From a checkpoint of a small image captioner: encoder patch size [8, 8].
Rows from block 2 of the text decoder of a small image captioner, named by matrix and row number. Rows with one number belong to one neuron. Each number is 128 + 24 x the weight over its row's rms, rounded and kept within 0 to 255. All counts start at 0. Numbers have three digits each. After the name is the row's rms in percent of the matrix's.
Before each neuron's rows are labels from the 100 texts, of 14976, where the neuron reaches its highest value: "tokens" is the input token at the peak. Only what is clearly more common there than usual is listed. The data: photos with spoken descriptions (Open Images, Localized Narratives). In brackets: how many of the 100.
# fc1: MLP up (decoder.blocks.2.mlp.fc1.weight, 512x256), inputs 208-255
# fc2: MLP down (decoder.blocks.2.mlp.fc2.weight, 256x512, transposed), outputs 208-255

tokens: "holding" (16); "." (12)
fc1.384 095:102132126143104130151120173135095104165169125159108094112147113129104135136169197079146136137147101091131155121180148124113121136109112122130155
fc2.384 091:164111125139159169115135117160158149128130139142169169102130129112136088139117134153099090135118083135102123073102131113100125161167078114093126

tokens: "of" (85)
fc1.456 104:115139154143157115121070162154115190137148115098144107124144128098093144119094158156092151133123108112126144118142151128131094144113131149129146
fc2.456 101:126121161133105139161163119102148148114122129172097148132109152151152136120127126110130155080082094132118156130110131104137184115102117113157145

tokens: "he" (35); "man" (30); "she" (9); "middle" (9)
fc1.20 097:148117122198135135121134132111154142123146105112130141152156135108167140113126132163107108094104156185145140108130105121121128121121114135160132
fc2.20 091:142114115108137160122127103163154155167165112070113114150095107157146147151137120157141147120098105133121119148112107153166100122118145135106167

tokens: "hands" (16); "table" (15); "spectacles" (9); "face" (7)
fc1.209 099:115123080140122088115114112089189128130082165151167160121126101103155106121155167129114150132132135136144127094081144124140108122126122108106134
fc2.209 102:154141139117138154129162128114098101142116129135109072126117137134126134107146139124188126086122116133145146178156109155150125102112158159139125

tokens: "is" (46); "image" (17); "," (10); "microphone" (7)
fc1.255 105:155152120086116108139140108101133140091131161140109126126114144170101130091159111113147159098096102121162120131132167098145110166107101133128126
fc2.255 107:082158134182108137105103149141159152161133105136141109110143165162147168102072128135127116165147178137114161192081125139072118137164122074132139

tokens: "the" (32); "buildings" (20); "a" (11); "see" (7)
fc1.172 100:155111107149085158098157156102161102157131131132153150184157131162151163097144116150115122168095076117107159119151149114115118134147127140180116
fc2.172 100:174159137153168109123121117154130178165118094098100123114131090122167141122092139095144128103115165111128127122101120140073137108142105079133156

tokens: "color" (59); "we" (17)
fc1.300 100:151132125195149066116133125176100103147088093165163132102122100140153063072174115100142134128129102126100142115137095117145073120126106096115154
fc2.300 102:139125104157132098084115130124146084141121138166138115078078134110169134119105066165129133126136145095128119139139126106124135131115116148142118

tokens: "is" (16); "some" (14); "staircase" (8); "building" (7)
fc1.157 095:090130093117111134087162112157158149114116098166102150200132100124158156100127175099121165122127133115150146137129128171109098157113155141119129
fc2.157 087:100135124144124142128142144123114099171162162155107087099120086163088108152129111120128131095091098160135136113146114113157145118156116089131120

tokens: "center" (13); "windows" (13); "hills" (8); "is" (8)
fc1.156 094:120111090155097161114157158163140101137119114121138096116168154110128158127119105128128142092138143173161144095099131118125155113100087170152070
fc2.156 089:132129117105157124157152114100095162134156134096170143123111131129139083146106173137156156109130081121133123181116144146120138138155172121161146

tokens: "can" (23); "a" (21); "." (16); "color" (10)
fc1.424 095:135154069117126119114139133164155117152117122117123136154116103122142104142099113089123155118112161129125133108121147134124123162137186069135080
fc2.424 092:142141122120135112108106113131122128110122092125117133102108110139084141134132161095142119121167117138168140161101135138174113093134093169090130

tokens: "over" (80); "them" (7)
fc1.477 098:158107102103139115167146095130107174137142118127113091123105123129116153096085070137158105144135126122098175120156120102090118115133093110112116
fc2.477 103:173169125124125123190185125129134154148143114116156144124147145151135113119146154111135121111131157162131094126148109127124072089164179136142129

tokens: "placed" (25); "is" (19); "a" (12); "see" (8)
fc1.94 098:159099155149153128106162127130136098121128141123103101125117136147130136160133123152129143161124108123113111140154123180144117187185100136116107
fc2.94 097:144205132099100111077146111090100111125129137141124147151116119119093183135157147119127136142134129100119142110091132138110126105053126152127143

tokens: "we" (42); "," (32)
fc1.98 097:103140149103157134103089170152129146086118117135060103145124112144112121126153117140109130152156121147173166148156143127139160118102127129121142
fc2.98 097:112101158134096076182145105100077106134121104121167102088133140096130138150120148163140114097141134108108129138127105097107104115091098132135134

tokens: "t" (35); "side" (29); "area" (8)
fc1.273 099:142087113112126130129127109165134128149137094099125154129089133168131100125136080147134093152101104080148133122142122133154099116093113135134122
fc2.273 093:126135139122150121130128154115173123126099124182068160142172110135123121124119085122107156136159120119109108142148145128135072122147102110138131

tokens: "different" (23); "and" (22); "," (20); "are" (8)
fc1.271 100:090147078168169121142144171150139125119118083102136129110130091131118131136166136129075140167131158123178131071096154127107132150107144163151149
fc2.271 101:134145127135145125085131125103136159121161101149132154140120064141093169105115123143114127161157106108143151175140139150106152130164154104131106

tokens: "image" (40); "truncated" (30); "something" (8)
fc1.38 103:131091133139133108154142148124145102156076140160153128142144089118122109116139150113137084125133158108125172140130115133151194117081117152178153
fc2.38 103:124152122112150129128127160128105135125099099152077111143109113132165108119112125141111125125119177146113163133115123145121088106087123147170151

tokens: "center" (62); "placed" (10); "standing" (9); "of" (8)
fc1.84 096:127122095143144136187097093124134106170126148138136100130116132138114110139102145149153117119105120115074161098117165166095100111060101088185097
fc2.84 092:159142085157117108101147165140089114107086104160104123157136098114156143107136124113118133116121156140179144150164168109104141094112122128111135

tokens: "on" (16); "outside" (7)
fc1.192 102:162209136108137113144134102125119105113102134123119099099132152105110143096084154134133149115148110153086157111102119112142127161114137123144075
fc2.192 103:181110160171186147085147097126104109106115170146119093090124141150130124136123125093133125145142156143134095144106138138146151057104112154144126

tokens: "." (79)
fc1.433 096:143129139129153147079109139132087092127118137089080130169159104140116097138143153157145132105137136134078102120122117130146092125148113167132144
fc2.433 094:131085116102138086154101105144162162074156137130146094115118125151088128175078163109121140135123109138109124074114140101142108100178169077115116

tokens: "on" (39); "behind" (24); "in" (14); "beside" (7)
fc1.304 098:120182120103181156153153140144177127144160157165123168110120136108142150140143105118108116113074129129127176119159135109144148103093148130148157
fc2.304 091:171119104114123121110055108132140097126135106121144124101115161152106141113182145166114098113088083125127116139077100123126164117114113132078149

tokens: "the" (50); "on" (14); "can" (8)
fc1.77 103:169135130131114124150121155129178170124144170143152126141136103110127128133147113125131147145195100162135161131159153157143129120106118135142122
fc2.77 101:117108128137113128116102115118128094112167125115147154158125145137145140125177153098125109125051120160104129094111115177136119131130136112124131

tokens: "." (54); "," (14); "can" (12)
fc1.88 099:142112154154121129138166098117104098082124135112096104117128137134101102094118118092130104119085100093138160158139168112093138103115116115155102
fc2.88 101:136128168115100142119095132184144104100118112095132144102117147154132184126095129128139107152121142124117138089171175129171177153135123109090142

tokens: "placed" (66); "are" (15)
fc1.147 094:147126142110114135165109153121152116096138085120140092134134100167161162108156122077122122134123119160151142072073132110046119145131073137160094
fc2.147 088:110140147095158138159166124073124132101178109109111167121134105148120140115099125129158131147129154097103121127137069112086145117133112134122120

tokens: "are" (31); "the" (21); "other" (16); "image" (7)
fc1.135 096:115147132149092074146094135141109163131108117136095153076138142096116153128181149109142144128120149091111162119150122106158131109142122152127112
fc2.135 091:151128127109102139100136093120104191137119135075162110117131135114104119159055167148077113105123125151086101117092130115138114108148144165144154

tokens: "." (55); "them" (18)
fc1.74 097:086150126116150161138136161087113136140114122122083160161151130114113132139140109113159114143137155192123105118144135098119128091124167101117114
fc2.74 099:181159135124103134136100144156113095119141090138103096117106102086151111162124158119151128123091150089100125130155164103133136119129135153145118

tokens: "we" (26); "his" (23); "area" (18); "bottom" (11)
fc1.337 097:082125144095133087145153144146158107143143129135127123132085127159133127075189098121133138116115124118171178117106150106174119123119166161135130
fc2.337 092:115111176095143113103125148116079118156113168077141145138116101113130112150180100145171144103151131105111093117136123158114167114129110098104147

tokens: "a" (22); "present" (22); "covered" (20); "is" (8)
fc1.297 094:105114069129172089120144122128112124105105112094106130116137088104117195145173151114118129129127132114091123114140168108172142119113131119137136
fc2.297 101:166156116090137076141135159136116098165122157123093104153148102156133124148160096117098109135164122077110087111144128183129115122151112137105126

tokens: "color" (27); "of" (14); "hand" (11); "colorful" (9)
fc1.129 099:103130124132177088114111119116094119117120119149139123119115135084105154147138098085100074144113098131110165104102139131137145160089163117118067
fc2.129 101:183110145140177138110139127130137120147122132104166100126108119166136111143112108123156128169049143147122166166126196102119127114161142093147133

tokens: "this" (41); "the" (27); "white" (7)
fc1.434 098:144114121104088127146137146165140142167123169121102128126139144113096129090144117129169151127135100090108108127153131131158113111118129140125107
fc2.434 101:083159108125114107100103125113128103111101087138113120126184128092168111114105115124163126134134115101153090170109096131127120124141092163123143

tokens: "are" (63); "person's" (7)
fc1.165 095:145120135110133183129118128177170098143134108122110142111154134122129100122096133169137144122135142139148133082127156122113133186115133123143130
fc2.165 095:092153120137148132136148118067153147115130113122117113126122146122142142124124141086108133098062138163125099144137082103101167125148119123106139

tokens: "see" (22); "but" (11)
fc1.262 106:106104140139106145174080086103151100132164119091124097107163102090143106141131162108108166115079119172127108096161153124105111120109112124102158
fc2.262 107:152124155120143102159135114115168142117103125139135151127124147130122159133080144141147090128110158086106165112159130162091136104144125163153166

tokens: "a" (10); "are" (9); "curtain" (7); "light" (7)
fc1.363 093:151148155152075139154134139110166148115123130142107105157149096159098135097155148126139171100082162132140139101135144148141117156124143124127119
fc2.363 084:104161136114157141096137115134147093107130094161133105126151159107111099093128107078163158167108159151122127172089153120152095140139137141103126

tokens: "is" (47); "person" (14)
fc1.113 100:103097141113074159125177144132084155130130105091144081122122129162151127148163097099170131134153128098127137106126113127117111117080153108126110
fc2.113 099:117168119134122116085122120132127112111143137110138127148125138154121135131114128119117113152159084093103112116188116156070120067146157093138151

tokens: "are" (70); "see" (16)
fc1.60 090:107121122160088088183083147090169126174112111150120111113102140110140136128100148153113154136132092137173148088167143113132165123055115080120155
fc2.60 091:133136139152096171113142121121131118123103095087142137143182082152147140101168138118125140111141176141090112110205098112136112129109120112155138

tokens: "color" (20); "green" (18); "image" (13); "see" (12)
fc1.202 099:143125118142099092126150115155120134117104105130105082133091112117133142103127136151150133117089135144125140126156148114122128164137114110107138
fc2.202 095:080108162132156125114126157138125115179187095104151102124138167151148104134120186117107125157155082126123107125119160069147138132175127147108128

tokens: "are" (42); "is" (24); "person" (8); "also" (7)
fc1.426 100:092103127135139131147086147116132088093119100131132139104128137148131154086147111139108156143103120153097128105124100152124112110126159129111132
fc2.426 109:091126167148116124124094118109139117136114143125097139125126100123117144108141146117152129159121103135157115125068106145078096140113126153104153

tokens: "in" (37); "we" (25); "above" (10); "behind" (9)
fc1.328 102:157133136147128139136134126124104134131095103107159121106129104136132126060096149135115132110106113131124149116107105116136096141124147111130140
fc2.328 105:114129142105114182090145136100155127132156157111123177136121136104086139080161130112134116093101183158116136095102136090172147120119135127136080

tokens: "," (72); "side" (9); "one" (7)
fc1.127 098:110117165111136140114133107104107130107153159168083102145148142150079123114156161132108142138127084140147118132134114163100098154085105168139135
fc2.127 102:118119098104113153109134146117133160140166116120123123174100124127124102178160146120146143154168118110099092187112143129128132153119123119091090

tokens: "on" (21); "," (18)
fc1.227 097:089142135125137127131116111095138156114111144109148136141141099108160154121138117150145121123142137121125129118124148072119176124101117164120129
fc2.227 099:206157115118117165145133140104125148124081116133100152156089131100130127128126113119142053158107120132117090174119095128140132096140162113178101

tokens: "in" (26); "is" (22); "and" (13); "name" (9)
fc1.438 097:148132132107118140160141097086124123121176091135166132092120143127133137105130125154158120161106141117156131097140157123157127114124105113121118
fc2.438 094:115145109166181142113121146132140142121108144113090154147110110151117121153125126133142170124136123140181094107097100117101111111116186104130129

tokens: "," (49); "woman" (26)
fc1.133 097:107120151125119109103153109128100116122151158162109086144126154147151129111146177130149140143129140125091122133119131165137122156154127148131139
fc2.133 104:115116133123137108090130143130107148153082099134162113148129153136097113166147095160110108122139127121146111169137108130125150108163158130152143

tokens: "color" (29); "is" (26)
fc1.295 094:077113121128122106146135126112124140148123098139099107110106136141107140156159162127168111121098133160144140100125092124112161147118105088110122
fc2.295 102:117216112092084135137116165106122099117120167127157091133123130143139126166148113100132181120104143126149147089155117142148126115177111094074116

tokens: "t" (32); "can" (22); "his" (7)
fc1.99 099:099140092166140113136147144101122112108084123122111131164125104146124106146142163098165146135069150136111156128136102134174086131145125097133109
fc2.99 101:100141125136138145115151142114168104102148097151093116117163122124157101131123106150111133098133127108098097125097106131087146100128158136139134

tokens: "see" (34); "a" (29); "is" (8); "with" (7)
fc1.309 098:086142092154138126112120133112111111116132117170117112132111137173161103157135131141132147141101152135117130112116112109174177158102094117155105
fc2.309 093:106104145104184124165120116130107205096159144118141135116133092149095136112110154121104137127118165137113129170096149155108122099162152114075185

tokens: "the" (43); "," (18); "on" (11); "that" (9)
fc1.365 095:153146132088120119127120162132113157141111137154131146150146110150139113124123114173118076100117120104083139167168153136134132103091149156174156
fc2.365 100:136127096102074133122141101086109164102121123143116128108128103126123150121065090146102132099146118148123148093139161147122114176148129141139133

tokens: "water" (63); "river" (14)
fc1.121 105:136113140117172121130126122117106124156110172156132133139100120087114129117117121068131108138120119155103125110141182120136137124162096114122141
fc2.121 107:125098125153114091128130162164162172120159107129140144183128138129148170151142149078110116133101192131130088116117162153145119149079167099136093

tokens: "kept" (26); "on" (23); "." (18); "arranged" (7)
fc1.437 103:134143154091098132107109150149096085131125114113119096126121089138125118112111124158145139152132107127129150110102162108126142127103168072114123
fc2.437 105:148109119117101135149105086164094110147184111143156127172104127122095134128176142118120110127100118109104061134185130150140129096140114151134165

tokens: "inside" (47); "chairs" (14)
fc1.308 100:112111132170118145146132109148108108117108132113144169162127135127153127122138116104141143081101121150099112132092121117169142134115087130185146
fc2.308 105:176107154107142145170120162117137149105129102064123120138099132131115112108146130073122136081134128111102146090131131129095158119163094115160127

tokens: "holding" (36); "there" (18); "text" (15)
fc1.12 095:102122165136122159130139158059093100111142111179121152109148179115147124132145164161190122148112106128104147090109136104129138107085137092158069
fc2.12 099:102146101128145150138106120151110142095157151104111131134144142099130128110150124133116133121112081079131101100099137166130100123147090147124165

tokens: "this" (26); "books" (13); "there" (13); "is" (8)
fc1.282 103:101127114132113141146118168121116127122140151112126125100120141108157119108099123114149186149099127110122077138122119120107135083114158102128082
fc2.282 101:127082146102147142129139137146116197144151100114112143099129150177171132114114087105140148144109159146134156161102096124132152121132104089116137

tokens: "we" (37); "he" (27); "it" (19); "they" (8)
fc1.327 103:092135129133164113126097096129131143139173086182193114159064092125053097140113122102121119111124140172156177113142164164108108119129147147155166
fc2.327 094:122148176162133147131113151097128155112112158166100103122106159111135130152120134165154152120103118114098127138107136109144127110117111131172128

tokens: "in" (39); "on" (17); "and" (17); "to" (9)
fc1.67 095:120161141109150126135129155133151142146100137122130111108091183138137120119171155125134169152114121125115128121132101147104138148104090148147121
fc2.67 094:126147082102152147147121172113077112063132105082105133131170116098108141109100096170124124167151133088116106193152154150128152143153128113142073

tokens: "an" (100)
fc1.470 104:101107121136154119110132157149116080104113146106095141130174139131151094114109112143105145136118154133132140133123134121116134147107133160100131
fc2.470 094:128140156130143134073168161122157164103140098108159142094143110149086100146147098159155118089154115122139141102138110168137165114095118157136112

tokens: "the" (43); "edited" (26); "collage" (18)
fc1.49 101:115135195109111119194105179145158131143083113059088112153121120165125105099156108157117141152140089136135106131143110101146183131114132064138085
fc2.49 104:100127133121138138142120131125126112115099128098123148138160113054112096141136095107134084119098121098184130100138141135101162142145115077150169

tokens: "an" (25); "." (24)
fc1.469 099:121149128151107132095134095085107119144129101130103152080155133173124126123145145080126108124115130159118169108124117132144123153164138107102109
fc2.469 098:122144155170134164092177150144140114085131132121148144159195091142129112121109156101120119155088124122127148134131127120115122094087131157146126

tokens: "water" (11); "can" (10); "a" (10)
fc1.381 098:168160122131117157115103132141150138107115148111127143128123078088120167120105169135131143112129109140094093121090105130139104136128126149124113
fc2.381 090:159137137114114123116090126112160130136090137134124137126134146126115097086098115072136117100159152120112129142163175149120111094077183135128102

tokens: "can" (29); "," (14)
fc1.82 095:144120066118156132137131123147101136106097176128131135111102119131093118155125144101080103103137129135114123172124119131116109132160154172134086
fc2.82 095:194127089177112109127092088118170120140147116120152138176093118185120120160120089129083100105100145124145114107109163120135136143119136119102120

tokens: "on" (42); "front" (40)
fc1.249 099:115172093154141130177131120127119114128133134112132138137133156112142131121158130150171095108112081111107134166118119182170105092134120138103091
fc2.249 093:137102127118115100159076145134151105134179136083118108125108147139130110156139137184115124186060142147161126153120083149111139095135115120116129

tokens: "over" (46); "," (29); "." (19)
fc1.351 104:165129156143132113137152142130118123127119118132101164129139157119113108138139164144130135139130097084111123120135096140103174116178174162114128
fc2.351 108:136119109136150147143126114151146133079155158147136139143165131111110122150119089092112196144141107155105089143136114067112176149181132117105148

tokens: "are" (20); "." (16); "of" (15); "is" (10)
fc1.215 106:114141093115132109090136079120126088139159090103133125092132123103130111175146098112112139142119162119108109151092133152109123145110124089121130
fc2.215 106:142117144150140164138113147154191159148092106135092126153103151148116116128182123130161125138112150127143116115112103112156157107147152129108108

tokens: "and" (43); "over" (20); "which" (13)
fc1.70 099:124140116145103135159133182081140128112104088136129111152120153100103128120138142107101120106164146134118133176136139116174124113182101121126123
fc2.70 106:187121155140118106118134117150112150107101131138116144162097110129109108145134112116131154143172162118132092160123128158120101158129134135116120

tokens: "it" (23); "see" (10); "here" (9); "is" (8)
fc1.445 101:127142094103146148139137091117107111137119138151096133131127130124152170086108132125149096098102118118120146131168148126140119157153111102107119
fc2.445 086:116154128127080159142122157146121162137122106126136125162160124118104130092147164163120115157135184124120151094082083121144138155141155143182146

tokens: "in" (44); "image" (25); "table" (11); "there" (11)
fc1.392 100:117104124144131138171140097095107086099127079120133133130133133157135166069129093087078150121069176170109116141160128114132125133120120134131094
fc2.392 103:146150123116109121079119142129145164151120137160120095141136103108113139128102140145131110143114116100129148095147154171130126141167120121149126

tokens: "and" (55); "standing" (10); "which" (8); "they" (7)
fc1.195 099:189084144140126144105154114164113080163100121131108162097076127149135110127144122123155107084137096139087092111087165155148142127158112137156117
fc2.195 102:138158140151094105120091148135113160098089132102172111122115129162133165138121127158168169150147152097117143174085166190152121183116116152113164

tokens: "a" (62); "of" (22)
fc1.435 103:121081115099141148125108110110124116180116128108143121125106113140110128153131143138089121127116046133121107122106175135088119132107102113101138
fc2.435 103:143169155140127142110136129168125116128140134157124111123173087111159124099124124099138143089090143097169148112124122141093158094098107141121154

tokens: "this" (80); "these" (12)
fc1.106 100:130148132149114134144073099152183158107122124123141133160135155097102112104119152106099132097100120086135157140137113140161113080111128124129132
fc2.106 092:112142133111121159133112101122123117112154109149118128138120114136164111134137089136159130100129111168094105132118132091116137124069128145133116

tokens: "in" (62); "is" (38)
fc1.148 100:105120122108106153168140127162130101108119134098090170104145128107132147153130158091130103138099095153167133134124124110137183113130173153175175
fc2.148 095:145110126140137142125118076122148066142171112115136129123124117123104143118143138138173135179155178148134104111150138096144124147116083132138148

tokens: "." (66)
fc1.432 104:105124079176098128117119100136124098106087142147091099140134137120144138125093141131115104076105110111133156153089105163111112097120113139117116
fc2.432 096:092117116125067120101096127122133108112162144092106155158127110098135123116089132113105148119100096168121143165148155074142143129146139132118134

tokens: "is" (66)
fc1.11 099:122179075111129155112111139152121132136149072140096127101153147108136136113116109111166139097138108114110084159127182165118094122101103159117109
fc2.11 096:082129099161148162157138126110135166108057099088096139149100153101114118159141125155081126142132060142112152135059156094135147140135135132129148

tokens: "persons" (25); "," (24); "at" (15); "table" (7)
fc1.54 098:100123138112129132148115119133172131094151153151123140148123119166129140109161102107147112147071070098086115119123114132100141112109120146133122
fc2.54 101:125119110088158120167108139136123142097148160152084165115114119113148134136141161148121110141098155134145151110163166120098155127157105168117123

tokens: "is" (92)
fc1.336 098:070112140099124115148108119149114101208118143128103110121102091132125119147099124118144108130114096112150164132140182086108145135075128125090100
fc2.336 095:129108125080137160162120123142147121098101139096171137148165134125137164095140131131141123093096124111119122137120066118137082133142113098133113

tokens: "a" (24); "." (24)
fc1.175 101:137135108111092135093103110159166129071133101166123090159103113145090112110156136114128104138098111131094096117097178098123125139106089108131119
fc2.175 101:137145119113117095129110117116088106167143109146129120104147100123103116147090108144163093116154110112109113163142138120129133094152119111134128

tokens: "." (94)
fc1.201 102:080159128170115119147167155132122140135121119164128090124139159120135172105143142169188174114129164125159148132138150117143115140082144164119119
fc2.201 107:096114090168130145078182111117122148148142118124137125156135134123125147070102121139118119097178119102120121106142133123070106170109080155125112

tokens: "color" (42); "the" (34)
fc1.447 101:138131132121128149125142159158133102131141119126141133129135101150140150093151187098141116121109108152141111107084114107124143149100133142127142
fc2.447 099:145134118141144140083171103106138101130115136100150153078172131083139181122130092110150156161115123123149115114174142179106100101150150082087142

tokens: "we" (100)
fc1.86 102:122128104133141132152106168126099114109125152140153117130144107167128125109138118129116145118123110151135103169137117157108156104105181150123092
fc2.86 099:154142090132139140112114127094134171099116120104157097121088113143107138120168139112163112119111115130111132142119079118120138101129135077134132

tokens: "on" (86); "at" (7)
fc1.131 101:137125142103146102153137169156131112115115120182150120115121128163132111138139169096161147113119116110135134151165172130111107091109081154134152
fc2.131 102:114133107106153118174129136105113151103156108100133082112128132109114117087117127079134117067098146138111121147107148146119107136122104105155110

tokens: "the" (48); "," (39)
fc1.23 099:122091110113115170142148090134135128121136143130127123090136124149092159126135089150123137145132069116134169120091110161128136111156122125126158
fc2.23 103:107134125110119116149135133129115147124145150140128141114148094133133130096100159125112096137121184121149156183121163176148127140142149154111124

tokens: "color" (28); "black" (16); "white" (15); "yellow" (11)
fc1.502 095:120086127108107124103155173102123170130122094106139129167111057131125134072138131139118130092102125131098141146196134136116128132140105091137188
fc2.502 091:151147157120171072127143150102119116159158107139113111149126163130099104142113163170126121115151131138099167132105156108170144178177104107117153

tokens: "can" (34); "of" (17); "both" (14)
fc1.441 099:120133148140136129136146101136103108156131162115124140134138153137158145140151104115152108126133143111139125138138121186167133137105130086150099
fc2.441 104:143112142148154095107118140093135119113098113139123096120142063128156106148122127077118101157120142111078108124111140159105133087127116158150187

tokens: "we" (50); "these" (11); "are" (11); "picture" (8)
fc1.436 105:126138124151153142128132150187105131127127155095129103150094140096118168141132124110135158105086113149126162171139147155141135123144165139140128
fc2.436 101:109135134117145124118145129136098124112110101097133119102153069126160123162061156135097108097121135135121107111137164143146100167123116137110109

tokens: "." (99)
fc1.296 095:116102153136109111149140130125169108165138143126106096130088118084136114150107108141100153154099171105106157091176120139111084134139143145100106
fc2.296 099:127128097150068081161110104156114115148126142173133113154135117109126172128075101120145143081145125119136121136176146123149168162097144098155122

tokens: "is" (55); "see" (16); "some" (9)
fc1.7 103:102125117100112088143153094065109134139136160096140135113093144149123107111107143110144142131107106109156107099189128151168175161086113120102095
fc2.7 103:088100172134129125114135139087159169135129132089106124126137071154102095175132164137127085157116122130166171121102140133143140101153138120136130

tokens: "we" (80)
fc1.17 103:135137125160095112097095128140120119096159163138106138136100135128127164163123149150133120138121143164160121114168126101140141175135134096161153
fc2.17 109:141130132133129157144168171103113143138135094122149109140104129129101124086116121129132136097106126120148167139157131157135146123135071102105159

tokens: "sky" (92)
fc1.229 099:131101127126156094124127152121127083163179156116120078128134116158105109097163151154139160137140121150168145131165126138131120161133119109140113
fc2.229 098:126125141078115144143179096115164130123130115129101158142137115124113132152126146135116133084123062095120109102113118134149144112143126137135150

tokens: "on" (76); "of" (22)
fc1.486 098:113134154116171155104104115170142099136137166110118084108116124139146115151100151122079113138094164087118186143165159087158126117102133154121136
fc2.486 092:158156131069181082134100131135147140147117155119159131149077129141123132078139136104116074151094105114108123181099120147118128148173141121129107

tokens: "on" (39); "with" (16); "<end>" (11)
fc1.170 104:165146130149104143133147089123149163104160119116172133124121135114137139125135143137131096116136151135123173122141079109130154129139110087144134
fc2.170 100:100178133119125122153116137113124128129122144127117132151074149103135120163107142128110112104139158133105156128092144107140131136115171093124096

tokens: "over" (30); "which" (22); "objects" (9); "see" (8)
fc1.355 104:162101125115135131154136137130133111144134152132153115109121127162092088115123162155120130128143118122062134125097133164140127135160143104109107
fc2.355 095:103150102125141094130086139116139126156129087105109145126141145121130154119157104146113167132121112108130127121091145101161127075092112118130149

tokens: "over" (54); "vehicle" (15); "dog" (11)
fc1.173 095:121119151120163121117112094082092106194158097114116085118116121127083114134158167132158136166140127114101090118128137112119141159159110131122122
fc2.173 096:116173135120110120107109114126095096121148131141134102138139151158111089139176149141103145103125148159131128129096115139116118121153085164136106

tokens: "sky" (32); "view" (29); "in" (11)
fc1.134 097:139105139100104135119188133135125084162101141117091168154152159136128115161183136139151144073095143105166117138115145116143120103102110132105155
fc2.134 095:154117100085176122081126113117142150139135139153144113119155074095087146127151161060101110140157074111123103148102137110134111131143076171134112

tokens: "in" (29); "on" (13); "color" (11); "plate" (9)
fc1.313 106:133147097130093123146080120104123102088137137135141100131113110146166116099122120133168102149109104149144166166106131127113149102167127112115106
fc2.313 115:098134117153145113121122138138089131111148136060112150165092147076118141140149119149094102133151138125098128143137113156122112150153133126104158

tokens: "it" (18); "the" (17); "image" (16); "." (11)
fc1.276 097:166107085130183153109144123146101152136106138088090140153118109098155149138125157122138120098098159159118111132123187152131149167075094124128169
fc2.276 100:123124132135148097104143175123127129094139106135116129124137110109109129098142124152134110117142125106163152145157134155092087074158154135148136

tokens: "see" (38); "front" (37)
fc1.450 100:160138158112142098141102128154121087137120127161123150127129137121122104075158158161132121117133165102118140099120093089079144115097123142135135
fc2.450 098:112142128078121115108138095115136147142132138145153119105125153108129114161111142152100119103098133068104122125149110153078101113110147124101135

tokens: "image" (39); "of" (14); "and" (9)
fc1.468 100:117150141135084152113107117142145097103123131154117147122124114150150071164114165143131093135137127125105111098130138062130154127168152147112144
fc2.468 104:094135110121152116132156169121143128130125156115117139104090172111118148134118158126125119161146118128138126124107189100175135110104107120175133